Weights of a small image autoencoder.
Training: soap at rate 0.0026, 9400 steps, batches of 128.
Rows from block 15 of the encoder of a small image autoencoder, named by matrix and row number. Rows with one number within an expert belong to one neuron, the router's apart. Each number is 128 + 32 x the weight over its row's rms, rounded and kept within 0 to 255. All counts start at 0.
Before each expert's rows are labels from the 100 images, of 14976, where the router gives the expert most weight on average: "top examples" is what is common among them. Only what is clearly more common there than usual is listed. The data: photos with spoken descriptions (Open Images, Localized Narratives). In brackets: how many of the 100, against the usual share in percent.
# router: router (encoder.blocks.15.mlp.router.weight, 16x128, trained with AdamW), inputs 0-127
# gate: expert gate (encoder.blocks.15.mlp.gate, 16x128x128), inputs 0-127
# up: expert up (encoder.blocks.15.mlp.up, 16x128x128), inputs 0-127
# down: expert down (encoder.blocks.15.mlp.down, 16x128x128, transposed), outputs 0-127

# expert 1
top examples: text has "white" (32 vs 11.7); text has "text" (26 vs 6.6)
router.1 [142  83  88 141 159 111  78 140 113 124 144  82 174  76  97 112 170  86 126 156 160  86 127 131 115 120 100 153 133 159 162 111 163 190 157  76 139  44 133 126  93 170 170  99 144 112  93 141 152 157 175 130  93 148 157 120 133 157  65 148  84 116  48 129 105 168 151 128 119 107 102 116 165 137 126 195 104 184 186 187  96  94 131 143  68  94 138 106 176 136 102 121  87 119 113 148 114  71 139 148 165 161 116 139 137 108 147  90 132 151 131  95 113 188 149 187 145 131 113 116 116 151 107 127 127  49 134 148]
gate.0 [137 125 102 112 105 157 104  88 154 142 143 122 121 160 117 136 174  76 190 105 132 146  81 103 124 152 143 119  94 136 189 101 111 159 180 110 133 163 135  87 139 105  96 136  91 124 150 106  92 130  96 157 104  84  68 184 118 108  86 163 107 166  54  52 123 121 136 115 174 158 100 116 131 111 145 130 122 174 133  53 126 138 106 183 120 144  75 119 152 169 164  89  78  93 143 134 130  89 124  93  97 100 163 129 149  71  98 131  91 137 176 139 156 141  96  87 106 149  99 133 150  90 191 130 120  60 208 126]
up.0 [130 147 100 122 135 100 157  87  96 111 141 101 131  81 140 126 121 112 157 100  78 175 141 154 153 108 127 115 111 119 161 121 117 117  45  97 101 127 134 159 123 141  89  95 104 146 129 108  77 134  93 148 129 105  53 146  96 121 108 155  79 112 141 164 160 115 161 105 153 129 104 161 166 146 130 162 128 167 221 179 110 165 166 131 158  73 171 151 117 156  93  62 180 159  64 111 185 144  99 159 105 165 110 142 144 150 157 124 141 111 107 140 174 187 130  64 149  48 163 150  95  87  75  92 113 141 120 143]
down.0 [170  63 122 113  74  82  85 156  97 122 115 135 136 102 107 113 132 114 123 123 123 168 130 132  74  99 142  97 149 172 155 146  96  85 116  75 155 131 133  78 126 101 126 127  60 134  70  96 123 147  92  85  91 171 115 146  91 146 106 173 127 141 182 160 112 133 152 178 142  84 139 151 201 112  61 128 171 138 122 119 195 146 148 123 151 155  71 132  80 136 126 176 162 144 115 108  69 121 131 135  66  50 175  86 104 151 131 160 177 136 148 111  87 105 129 166 113 135 193 111 148 139 105 157 130 139 145  86]
gate.1 [108 117 166 171  86 129 200 144  75 137 141 141  90 116 109 127  59 112  91  92 122 170 138  94 118 156  99  87  96 106  91 173 123 114  95 134 129 111 126 132  84  88 172 109  67 114 174 134 190 119  90  67  97 112  92 122  83 153 117 130 144 133 153 126 147  50 127 139 128 119 119 124 117 124 140  86 133 126 123 155 154 145 117 169 117 106 115  88 120 121  94 214 148 121 111 131 146 171  82  80  90 141 145 163 123 172 155 172 151  42 120 136 115 104 130 107 120  74 133 126 210 161 101 105  90 105  81 180]
up.1 [105 162 149 115 112 183 118  75 143 129 151 145 160 163 146 158 116 120 163 173 157 133 166 153 154 130 138  81  75  91 175 120 134 134  60 132 120 110 150 176 124 123 137  82 123  84 107 184 121  80 146  84 102 198 158 114 157  61 168 140  50 131  88 136 171 169 130 122 107 184 186 156 122  80 160 118 111 124  92 105 117 171 115 125  96 124 103  94 174 116 114 145  95  79 143 131 179 119 162 108 141 108 154 141 146 166 182  67 154 134 131 181 118 164 118 129 124 131 126 178 106 109  77  98 120  93 193 106]
down.1 [151 101 107  91 103 121 131 133  68  96 123 112 146 124  98 154 144 129 121 139 131 121 148  79 122  97 194 104 136 126 107 194 117 166 171  89 125 129  94  82  82 169 122  67 141 154  69 152  87 114 145 167 116  88  80 111 119 152 101 154 130 128 163 152 143 150 128 123 122 103  83 148  92 126  88 189 149 162 164 135  74  89 135 118  95  57 135 135 175 179 148 126 133 138 142 112  69 113 159 186 104 151  34 133 162 118 152 167 152 137 113  44 137 150 130 128 129 119 107 103 144  99 110 189 181 182 108  90]
gate.2 [116 139 120 124 107 109 129 126 142 169 133 156 119 106  95 103 154 111 138 124 123 196  67 111 205 116 129 129 103  93 111 158 106 132 153  90 125 131 184 162  38 142 134 120 106 106  82 118 125 102 183 112 108 107  94  79 171 188 124 160 126 123 109 140  55  84 128 140 124 129 116 154  87 124  94  46 134 157 114 121 120 172 152 178 128 118 108 173 103 132 144 141 128 138 153 160  85 100 162 129  69 160 134 147 108 143 214 106 146  81 144 113 154 130 180 203 154 164 158  81  90  97 100 126 148 145  61 143]
up.2 [184 138 113 102 177 107 154  96  80  97 158 130 176  83 152 131  77 135 144  99 147  84 212  81 136 123 167 108 114 153 193 110 162  83 127 100 126 132 101 157 157 110  72  80 157 110 181  78 132 137  73 112 119  83 164  98 144 103 187 184 109  98 125 118 173 129 102  98 111 144 117  95 133 115 156 165 114 198 121 101 143 115 151  94 161  65 126 116 158 108 165 145 141 118 156 127 132  81 138 113 197 169 173 140 121 136 123  81 136 124 146 113 103 129 102 140  67  88 107 180 112 160  88 132 144  69 131 111]
down.2 [108 180 157  98 124 155 136 111 192 162 158 162 131 117 157 143 134 165 124 144  99 163 141  67 147 105 189  97 114 119  57 147 101 115 155 149 169 117 133 157  98 124 161 117  47 132 168  78 105  84  84  29 162 113 101 107 108 125  74 119 144 114  75  77  94 121  71 136 123 121 127 121 156 164 148  98  48 141 150 154 123 144 176 116 132 119 123 141 128 171 143 106  88  96 104 119 122 176 171 117 120  96 173 205 147 117 122 150 153 141 125 177 128 141 162 118 111 146  95 111  87 126 102  81  85 148  95 142]
gate.3 [154 143 185 128 167 107 141  98 124 198 100 126 143 141 143 164 137  96 152 159 123  97  86  74 160  88 173  53 120 174  84 200 114 158 138 156  62 166 127 126 112 110  84 135 112 165  87 146 114 129 134 113 140 132 125 106 176  74 143 132 112 133 114 142  75  33 114 143 131 149  99 187 168  82 143 111 152 105 132 128 142 134 115  93 107 141 136 116 118 128 130 117 122 151 118 122 183 153 177 148 115 140 117 115  98 143 165 107  69 123 158 112 162 132 125  78 116 189 190 137 124 136 153 109 193 191 185 180]
up.3 [115 109 150 106  56 126 150  95  89 106 147 147 105 153 108  85  84 116 121 108 121 156 100 162  55 215 115  82 118  57 105 116  95 118 109 106 151 122 132 136  94 112 107 156  81 169 113  62 163 120 195 118 166  89 103 139  90 166 117 148 150 163 167 101 153 132 102 102 167 150 136 139 168 128 162 125 170 156 126 135 107 171  42 185 159 132 119 105 154 160 120 145 153 103 140 126  81 101 145 113 100  95 118  90 138 159 166 119 173 131 114 157  74 157  90 179 110 121  90  93 119  96  96  94 172 112 136  70]
down.3 [140 115 113  92  88 170  94 155 125  55 160 151 124  85  78 164 110 123 106 146 129 189 154 136  97 136  83 185 160 109 120  50 141 100 156 136 139  82 149 153 170 133 171 169 130 130 159 129 142 182 113 128  81 113 120  87 124 160 132 132 157 140 137  87 176 154 139  76 128  84 162 105 120 179 179 133  83 145 132 123 120 104 141 143 139 196 146 137  75 185 179 171  92 147 151  74 103 106 140 124 151  80 115 109 121 137 129 112 160  74 108 120 109 108 143 215 188  83 126 147 143 131 107  95 128  96  71 105]

# expert 10
top examples: text has "dark" (35 vs 2); text has "playing" (25 vs 3.5)
router.10 [186 158 151 131 105 128 143 154 128 145 213 176 145 147 200 119  92 136 115 191 189 156  65 119 115 117 145 127 118 107  98 128 160 150  76 145 137  98 158 143 127 132 137 149  86 151 111  91 130 168  58  78 218 114 106  93 127  87 157  89 141 167 157 104 114 141 123 186 141 139 104 153 115 162 134  65 123 106 126  94 131 157  77 187  69 143 117 105 111 147 120 131  81 122 147 105 104 152 122 162 150 108 166 107 161  41 122 142 107 124 118 154  86  78 144 141 152 144 136 140 109  84 160 185 147 154 126 136]
gate.0 [142 114  78 141 112 186 147  85 118 135 150 113 111 172 154  84 141 145 103 135 153 122 117 120 137  88 154 171 119 192 133  96 122 102 215 126 174 149 146 127 157 121 132  50  61 100  95 125 150 135 107 133 166 174 177  89 100 153 158 121 151 127 143 129 179 125 195 160 163  67 101 189  90 155 123 100 134 122 119 123 113 127 175 158  92 140 134 134 126 182 122 120 107 125 129 108 177  89  69  57 122 164 164 148 136  83 102 120 192 119 115 100 141 106  86 189 100 147 114 165 133 165  94 111 181 125 163 153]
up.0 [123 114 175 115 110 177  97 132 137  74 133 170 131 180 174 118 104 110 158 106 127  95 156 111 102 146 153  84  99 134 191 109 189 155 157 122  97  60 147 148 145 138 192 130 137  87 109 132  97 127 150 149  52 151 160  91 117 160 118 101 132 104 146 143 110  56 116  93 150  84 131 161 140 160 142 114 117 176 120 174 133  86 180 115 153 151 142  93 158 172 135 102 114 108 113 148  84 118  91 115 124 140 130 132 160 168 145 152 175 152 141 135 140 166 118 153 126  53 213 144 105 135 162 115  72 203  59 127]
down.0 [169 160 158 145 164  97 188  80  98 130 132 104 149 146 167 182 126 170  48 126 159  42  97 124 139 116  65  98  74  83 118 113 145 167 137  93 126 109  84 149 143 146  94  84  90 117 142  90 121 199 166  67 137 131 153 160 132 184 115 143 133 104  79 143 144 121 117 133 110 172 139 134  97 106 109 137 139 165 141 102 115 110 202 127 157 136 151 151 135 133 134 158 152  97 137 128 113 115  66 134 139 134 142 176 147 100 135 171 140 125 133 159  72 179  60 137 134 112 113  85 134  99 144 208 100 115 124  74]
gate.1 [135 165 133 115 151 128  98 150 157  83 141  79 162 168 111 116  83 120 148 106 132 146  58 156 117 101 107 148 131  62 118  95 122  81 122 152  98 147 154  91 169 190 170 125 114  88 100 109  83 145 157  96 159  90 111 117 121 147 140 104 209  82 116 122 172 108 113 159 151 100  91 135 108 120 197 132 131  96 157 128 121 131 145 105  94  99 129 157 112 168  82 170  80 203 181  81  93 136 138 131 124 183  95 178 121 139  97 163  73 133 113 107 159 140 146 123 138 134 159 100 184  96 105 178 154 158 105  45]
up.1 [ 92 128 105 129 155  97 104 101 150 119 134  45 140 149 108 155 106 120 105 145 119 159 101 124 214  72 157 215 135  64 145  85 142 139 131 144 159 172 148 183 161 197 135 126  91 122 117 152  96 183 105 101 146 156 104  99 144 133 155 128 153 101 130 152 127  68 100 153 113 176 159  87 104 143 127 127 137 106 128 105  99 125 122 137  87 142 121 159 168 120 196 122 137 166 167 104 125 145 103 155 168 177  91 143  69 214 119 142  69 130 130 124 146  77 143 177 117 133 148  89  98 115 120 140  88 176 101  85]
down.1 [ 99 107 130 113 131 110 130 122 111 135  57 152 142 104 131 122 123 185 115  91  84 142 193 170  96 137 116 168 108 121 115  67 143 176  98 136 134 177 130 102 143 143 127 115  77 128 130 117 111  82 113 126  99 100  99 156  83  94 133  96 142  80 120 140 131 162  36  96 101  98  43 133  68 170 115 144 167 154  67 136  80 183  61 101 103 111  90 168 132 161 125 126 178 155 160 121  86 167 126 130 127 185 120 145 114 143 106 146 159 134 127 119 144 150 125 185 157 158 212 118 157  71 110 148  96 137 128 135]
gate.2 [147  94 116 125 131  92 131 122 124  63  69 119 144 164 170 168 136  97 110  85  73 132 193 126 106 140 138 160 141  87 112  55 152 121 189 114 102 152  76  90 120  75 146 104 136 122  97 163 102  77 189 146 157  93 118 108 134 114 118  47 133 161 128 120  99  88 157  51 125 134 130 142 109 177 130 174 130 116  50 125 143 121 130 107 124 163 134 166 116 208 142 139 123 112 137 169 119 143 145  58 122 155  73 109 127  91 118 130 126  96 127 147 142 135 109 137 201  88 117 127 194 112 157  91 100 105 124 150]
up.2 [108 174 154 107 151 191  61 108 163 203 130 146 157  80 142  79 137  92 141 109 153 146 162  73 141 161 105 114 153 125 183 128 159 167  99 108 164 114 203  88 152 109  88 140 135 124  99 136 122 160 128 118 136 218 161 156 135 149 131 180  96  85 121  74 111 148  94 148 181 101 143  75 128  82 126 113 129 155 189 109  99 163  77 130 149 101 177  75 122 168 122 104 107 100  92  91 137 130 137 111 153 107 102 145 168 109 136 146 135 133 152 130 147  73 101  99 137 157 134 124  89  73 128 171 137 194 108 148]
down.2 [124 155 153 125 148 131 154 161  79 201  99 156 159 149  65 109 100  80 178 144 176  83 142 141 148 115 138 157  89 108 151 102 127 120 104  88 190 140  72 140  86 120 150 104 104 111  84 152 116 104 128  97 102 176 158 123 122 132 168 185 129 105 132 140  93 123 113  92 162 100  75 152 169 122  92 129  63 186 122 149 118 143 118 129  98  12 116 121 148 129 154 121 147 121  78 186 175 131  99 120  93 151 114 172 141 141 119 150 147 168 114 114 170 150 180 162 129  90 116 161 105  92 166 105  58 108 151 137]
gate.3 [ 78 135 156 117 132 200 123 110 119 105 140  75 177 141 108 160 139 111 157  72  97 127 143  76 188 159 133  34 115 160 155  88 136 167  91 126 134 204 101 129 188 126  80  99  73 148 114 104 123  69 125 112 112 105 132 109  99  20 116 113 152 111 103  91 131 215 156  89 139 141 101 179 123 100 147 156 125 135 170 149 180 133 146 148 124 184 149 156 126 129 133 114 135 106 144 147 159 101 179 142 132 110 124  90 138 113 117 113 126 157 132 122 188 131 113 155 127  69 155 138  82 122 141 153 116 118 157 109]
up.3 [ 79 169 157 118 157 171 126 139 101 112 155 109 148 142 122 128 113  75 155  54 105 110 122  66 149 104 132  74  87 113 169 110 160 154  79 137 182 167  91 115 177 107  59 116  83 142 103 111 143 131 139 124 100  92 137 105 124  78 146 157 117 165 150  91 119 201 116  88 138 148  62 128 131 153 111 150 116 143 145 131 196 143 153 130 136 162 168 122 182 143 138  87 138 139 149  82 181 138 125 171 191 141 161  91 165  98 154 140 109 173 109 113 166 156 131 118  77  97 106 162  89  79 155 127  94 125 203  99]
down.3 [106 139  77 199 108  95 134  70 109 172  99 118 100 114 147 117 149 127 115 109 164 125 143 151 147  73 118 105 136 122 121 191  92  77 130  90  98 138 159 168  64 116 149 126 189 135 136 136 128  99 102 166 138  90 141 177  96 129  70 124 105  97 138 151 180 147 110 104 189 103 145 120 133 111 105 205 204 138 137 140  98  97  94 111 156  36  92 160 152 117 143 172 192 180 157 123 203 122 115 136 117  93 121 145  87 195 140 176 136  94 100 103 117  96 122 121 137  96 150 128  90 108 134 123 129 131 140 121]

# expert 0
top examples: text has "dark" (27 vs 2)
router.0 [135 184 145  86 136 154  97 140 142 155 109 124 169 109 141 101 155  89 148  87 155 170  91 138 180 106 156  72  97 144  71 145 142 135  95 186 166 116 160 123 173 136  63 127 123 134 184 167  81  86  96 148 127  97  88 146 129 133 166 174 174  72 141 123 147 121  94 107 142 129  98 104 166 116 113  89 106 169 145 158 140 139 117 171 121  80 101 134 143  92 165 126 145 133 154  84 160 171 176 150 182 128 169  84 121 130 104 129  83 104 140 105 138 144 142 145 147  45 183 159 117  95 161 115  42 140 179  89]
gate.0 [163 154 173 130 175 134 141 110 160 154 145 109 134 127 146  66  88  92 126 137 122 135 129  82 118 180 110  95 103 128 152 131 136 131  78 124 144  63  85 105 109 137 203 141 148  95 170 100  89 140 113  63 139  88 111 162 199 148 116 143 127 197 117 109 125  77 120 133 105 122  65 110 103 151 144 143 143 143 167 127 144 167  96 166  48 142 170 178 162 123  78  99 121  79 118 123 115 129 163 157 191 172 141 109 140  68 194  89 137 145  98 201 105 172 144 143 137 143 140 132 124 126 177 115 125  90 153 102]
up.0 [121 172 177 137 148  88 154 115  75 137 107 156 123 159 129 119 133 122 175 180  70 151 142  79 125 115 130 130  93 137 141 123 133 113 130  89 142 127 106 122 111 123 155 136 120 107 182 110 168  79 133 150 105 126  99  87 140 160 214 182  76 209 131 137 228 125 159 171 148  88  83 109 147 169 125 125  98 136 126 107 117 132 104 156  76  98 117  90  97 110 144  66 133 145 141 174 181 165  82 150  92 158 140 102 173 122 212 144 101 121 160 116  94 162 113 128 119 120 111 126  90 157 104  94 157 138 123 201]
down.0 [ 85 167 170 127 111 132 164  88 136  96 162 143  70 149 152  88 115 144  95 108 105 155 131 217 112 187 129 129 126 135 137 161 117 145 133 141 131 149 142 117 126 105 111 151 135 117 184  81 106 130 126 140 132 131 128  93  89 103 112 113  96 118 132 160 118 144  87 143 134 110 128 146 183  49 205 105 203 134 163 127 134 183 137 158 139 144 138  61  90 162  98 108 116 151  91  90 124  72 102 202 101 115  97 123 150 162 102 118  96 167 134 115 111  89  69 173  66 174 116 126 168 161 151 138 119 168 114 207]
gate.1 [148 180 190  99 147  33 113 165 108 138 184 156 156 182 184  97 175 158 172 141 122 164 102  84 129 112 158 138  95 166 121 134 110 118 110 131 113 102  89 172  96 185 203 159 138  96 152 101 114 100 108 129 149 126  98 130 125 121 169 126  62 148 150 107 116  88 131 183 128 125 105 168 131 183 115 124 105  91 134  97 140 139 134 142  49 192 122 104 153 149  82  76 120  91  93 163  92 139 133 176 133 137 141  72 168 135 176 105  86 121 154 113 113 126 108 161 112 125  94 113 127 130 148 142 194 151 110 152]
up.1 [168 108  73 115 118 142 119  71 198 156  81 118 171  69  94 194 174 123 123 114 129  98 137 136 169  82 105 112 183 105 124 112 114 132 177 149  88 134 192 114 155 134  74  87 121 154 109 164 174 136 160 130  90 140 163  89 143 162 147 133 152 115 110 163 137 137 117 102 119  68 124 124  79 123 145 164 102 184 143 155  82 140 153 127 215  53 139  96 127  82 150 140 193 169 134 147 164 142 125 115 113  89 147 164 133 144 139 174 112 117 124 157  96 139 164 182  92 135 130 183 128 127  91 165 160 102 129 105]
down.1 [104  82  96 159 144  91 101 127 104 161 108 123  79  93 140 130 107 146  57 107 109 145 156 132  98  83 123 140 124 182 108 141 139 156 135  83 145 135 154 141 151 154 124  94  81 165 135 150 116 149 102 177 143 118 140 169  89 158 111 186 128 120  69 127 159 144 147 121 211 205 121 149 217  87 109 154  78 166 102  79 131  89 124  88 162 101 133 171 141  96 149 156 110 137 152  70 140 133 141 118 121 100  85 155 153 213 108  66 173 122 141 100 174  88 136  91 166 100 127 141 112 138 114 122  97 147 182 115]
gate.2 [141 139 137 148 138 166 120 138 155 124 103  78 176 175  78 142 168 149 169 131  86 138 117 160 163 102 171 146 146 153 122 111 157 152 111 219 134 114  83 156 183 171 110 146 135  39 133 172 122 116 201 157 141 131 147 118 113 122 120 112  95 139 135 175 126 126 112 173 158 137 142 124 178  80  78 123  78  83 146 156 116 124 122 121 138 123 194 130 137 113 111 120 102 119 150 106 158 140 169 110 218 189  94  98  99 170 120 106  82 137 131 106 190 113 128 120 220 143 131 177  95  88 147 149 139 113 127 103]
up.2 [ 90 125 152 108 118 124 113 156 158 125 175 157 152 116 197 170 142 134 157 104 140 127 118 118 159 143 102 124 111 107 106  98 126 182 117  58  67  89  99 113 109 159 138 112 120 163 110  92 178 135 104  99  81 111 157  65 142 109 130 112  75 105 141  74 135  64 148 145 100 138  46 126  84 135 137 150 122 146 210 131  91 147 103 141  84 140 123  77 172 150 138 171 174 167 117 126 162  90 114 138 134 105 178 103 153  67 163  94 135  94 152  94  99 163 153 188 101  77 183 178 102 135 118 158 112 113 163 157]
down.2 [140 146  68 107 160  75 177 155 141 127  99 127 163 102 133 158 117 156  87 144 148  73 159 156 155 118  71 148 102 122 148 108 153 179 154 180 125 100 138 137 194  90 138  62 157 108 139 159 111 181 144 169 156 135 142 147  71 155 127 133  90 103 166 101 118  83 148 116 161 133 145 145 166 106 143 164  64 187  85  89  39 148 109  65 113  96 101 132 162  92 180  93 114  82 158 104 160 124 136 104 153 129 124 105 135 126 118  99 157 166 136  88 118 201 111 143 131  89 133 143  94 133 105 128  78 123 182  98]
gate.3 [187 184  79 131 148 134 151 167 159 174 134 158  85 195  97  75  63  38 119  89 128 104 188 133 124 146 115 105  72 141  65 148 120 136  99 146 169 135 101 121 101 120 173 102 149 102 112 102 130 115 159 145  99 140 106 182 155 121 135 143 160 105 111 136 138  95  98 108 136  90 134 181 155 139 178  95 111  82 123 150 140 105 120 170 174  87 140 151 144 101  52  87 115 155 116 120 126 121 166 138 123 195 120 118 174 110 136 128 156 174 121 118 141 119 131 134 145 152 105  79 149 120 212 195 119 135 160  98]
up.3 [127 129 178 150  28 102 150 121  83 117 158 133 115 146  99 162  36  84 127 134 106 187  69 167 154 108 122 131 135  88 101 111 152 136  80 150 144 126 168 141 117 100 107  69 118  96 166 125 124 170 117 117 177 123  91 134 151 163 146 120 116 127 156 186  82  97 101 139 119 163 158 131 111 142 123 107 130  78 180 124 160 190 101 157 115 137 163 140 163 115 166 113 119 155 194  90 143 144  85 163 198 125 116 151 122  92 124 168  68 118  89 139 133 114 123 164 120 158 123 162 160 125 176 113  48 167 105 133]
down.3 [162 165 121 151  94  92 109 149 118 103 115 135 108 127 112  98  70 162 111 110 167 138 100  89 138 104 102 158 104 103 132 112 129 108 113 177 193 108  98 175 141  84 152  99 169 115 131 161  93 142 116 111 153 171  88 122  68 138 193 143  74 133 184 176 120 135 104 136 184 136 129 116 138 172 124 101  69 101 135  55 133 117 131  89 206 118 162 151 169 112  97  73 198 179 134 104 149 154 178 150 120 113 146 148 114 158 125 168  87 145 141 125 158  96 144  79  88 119 114 106 153 134 112 170 113 213 180 136]

# expert 15
top examples: text has "white" (33 vs 11.7); text has "text" (25 vs 6.6)
router.15 [101 116 107 118 150 156  95 142 138 117 130  75  52 158  76 162 149 122 136 147  93 134 139 139  79 124 172 177 156 123 152 170 128  82  77  84 114 187 147 126 188 137 152 131 119  82  90 131 126  88 211 132  89 153 119 123 109 164 117 120 139  55 142 168 108 139 110 152 156 131 177 139 109  89 105 118 133  33 116 155 217  96 154  73 121 149 131 161 121 115 117 134 174 107 141 160 163 107  99 100 128  82  77 177 165 145 149 143 131 126  78 112 130 127 178 107 182 115 102 140 115 157 117  89  93 100 127 145]
gate.0 [116 142 115  80 123 195 107 152 202  99 137 139 120 103 112 145 113 153 108 106  88 170 168 111 143 111 164  93 215 174 133 134 111  99 149 120 142 166 104 139 130 136 143 120 137  96 111 166 131  86 188  92  98 239  92 100 104 119  61  93 147  95 117 158 124 148 134  84  98 129 146 117  89 112 135 162 124 105 122  63 118 105 108 140 146 136  86 132 160 116 144 111 172 132  95 132 106  90 143  93 168  46 143 139 175 141 108 143 142 151 118 147 165  65 162 120 162 114  85 144 149 201 130 113 192 119  99 141]
up.0 [108 107 144  70 140 200 174 115 171  89 108 120 155 164 107 153 123 170 176  91 104 145 115 139 131 120 170 176 111 150 137 119 123 120 128 128 110 152 137 138 117  96  97 113 149 119 136 187 166 126 140 140 114 228 168  36 108  96 124 118 177 170 160 115 106 183 103 107 134 137 146 151  98 174  67 142  69  81  49  99 144  99 137 154 149 121 113 111 159 130 145 138 137 103 144 134 116 115 117  59 120  99 104 123 145 125 122 142 128 123  97 172 151  96 133 101 119 118 118 201 140 209 157  88 205 118 134 117]
down.0 [117 156 115 103 137 193 146 131 168 105 166 168 116  93 119 157 142 182 137 103  96 147 153 113 142 137 167 171 136 124  99 187  67 139 143 135 152  79 115 116 163 111  95 128 102 140 166 116 146  61 148  78  96 188  48  88  74 120  58 119 110 130  94 114 120 138 102 117 136 109 148 132 149 109 162 161 234  84 152 111 179 123 125 140 161  94 159 152 109 128 159  89 151 113 114 121 144 120 124  83 157  64 153 157 104 111 148 150 148 194 120 120 105 115 118 118 110  75 116 186 139 161  75 132 174 145  85 153]
gate.1 [159 140  94 121 167 151  86 170 148 103  71 160  88 118 106 183 163 139 142  96 177 155 175 107 124  70 135 137 137  99  68 128 154 114 116 138 163 183 125 134 120 144 145 125 163  47  91 101 114 176 149  80 195  92 118 181 123 135 146 146 134 112 150 165 111 118 140 208  83 132 129 125 138 126 146 125 114  60 111 123  90 150 133 138 123 121 207 133 163  72 136  86 143 136 158 107  97 153 198 109 130  91 104 143 139 102  60 116 133 153 113 109 106 133 191 118 184  86 113 135  85 136 130  98 135  63 135 134]
up.1 [ 82 140  95  98 110 188 129 152 140 134 136  69  84  65 100 117 116  94  72 123 170 133 136 136 112 156 100 130 111  56 161 110 107 141 111 142 132 113 155 120 136 131 157 104 177 206  87 169 121 173 166 139 130 198 120 119 116 147 141 151 176 113 176  40 136  89 186  93 129 101 153  76 107 155 123 137 152 102 114 168 120  80 122 115 139 138 183 127 138 127 125  78 116 154 106 159 107  74 125 121 178 149 139 127 176 170 143 101 166 114 102 122 110 164 130 105 185  56 164 120 132 131  79  96 162  76 138 107]
down.1 [122 160 161 111  96 148  99 199 147 110 112  93 120 131  51 150 173 123 149 114  94 198 145  50 167  99 147 147 163 135 152 158 155 117 148  77 136  73 103 117 121  78  35 124  99  88 134 157 137 157 116  99 171 157 135 133 119 115 187 141  77 151 127 111 127 142 169 131  53 141 148 161 139 116 111 128  99 117 131 128 145 123  61 119  99  82 125 165 142 110 117  99 141 103 126 133 122 114 127  26 208 106 154 135 158 121 105 138 135 140 117  99 153  84 150 125 146  58 153 101 131 156 123 104 114 177 106 142]
gate.2 [168 108 137  65 119 120 142 133 159 114  75 140 165 141 119 131 131 147 129 137 137 127 142 136  98 174 193  80 124 130 140 197  67  98 109  60 121 158 113 139 123 182 122 182 119 149  59 142 133  68 133 123  79 168 129 128 152 146 158 175  88  78 143  75  57 153  87  86 115 172 136 136 145 150  95 124 120 152 121 154  88 144 147 130 114 124 156 170  90 117 110 160 164 129 154 189 133 149  81  96 113  69 139  88 125 164 167 124 125 124 136 153  62 128 101  95 133 125  97 158 141 200  80 136 157 115 100 192]
up.2 [114 111  75 144 105 165  79 121 177 124 137 122 122  76  99 118 124 109 120 174 120  83 147  85  79 169  54 160 128 127 152  71 112 109  98 110 121 165 164  46 160 138 129 108  84 156  85 183 135 114  96 156 137  86 132 103 158 136 129  96  89 156  67 157 139 121 113 126 155 130 156 110 108 181 121 146  92 113 116 110  86  68 175 124 161 130  69 121 102 173 176 133 132 117 201 103  88 107  85 165 107 128  96 186 129 109 137 127 132  97 163 135 112 101  27 150 137 148 150 136 127 109 144  74  99 114 134  98]
down.2 [134 136 123 119 115 156 179  58 136 113 140 207 125 150 111 160 115 183 113 179  97 134 138 167  98  92 101 132  94  92 110  86 128  76 139 120 153  94  63 202 102 113  79 112  74 120  93  73 142 159 160  91 121 116 117  88 175 124  70  87 120 173 108 124  90 109 135 166 100  95 160  96 145 130  86 144 104 139 161 154 126 192 173 141 149  94 178  91 119 120 116 105 102  45 145 136 101 142 123  93 144  79 149 140 120 109 121 141 194 157  97 108  79 106 132 109  82 121 145 129 159 140 111 154 153 151 163 176]
gate.3 [133 125 159 114 141 122 138 142 119 119  63 126 133 125  92 152 107 148 121 135 155 136  82  83 209 161 129 110 183 109 128 137 184 137 164 186 134 169 111 116 159  96 132 174 120 108  98 155  66 146 134  92 148  73  81 120 157 185  96 103 139  91 140 146  99  87 172 154  85 120 114 131  76 117 118 140 144 111 193 145 155 129 123 135 120  72  65 144  82 174  90 126 155 123 123  96 152 105 210 121 136 148  88 184  99 137 119 124 150 179 106 151 167  84 129 128 125 107 104 150 171 166  78 193 189 137 166 155]
up.3 [ 42 105 163 118 110 126 147 128 152 140 129 182 115 130 183 152 126 144 123 104 137 136 129 118 119 133 162 144 154 121 151  73  58 147 153 118 121 152 117  98 120  86 135 171 164 213 132 100 148  95 107 158 146 134 188 143 159 114 124 126 161 169  94  85 163 173 186  98 134 154 146 157 106 136 162 135 134 203  83 146  87 131 109 133 193 168 134 110 143 178 130 161  98  78 107 151  64 128 176 127  17 119 156  91 171 159 180 132 165 118 135 134 101 114 103 160 114 135 131 159  82 102 134 122 144 148  96 120]
down.3 [117 158 134 118 130 137  83 153 151 185 154 134 131 132 168 120 116 109  83  65 128 121 156 112 108  49 221 147  98 125 197  71 148 137  88 123 170  66 117 156 153 148  97 107 110 125 107 134 172  71 133 166 148 120 126 155 111  88 186 176 159 100 162 111 105 146 129  79 108 140 100 150 171 159 144 132 177 124  26 128 158 156 146 170  84  91 122 121 181 134 122 113 120 108 154 107 146 116  96 109  78 146  95 109 135 121 136 141 125 144 137 112 177 128 119 131 152 101 178 122  75 110 195 101 117 143  84  88]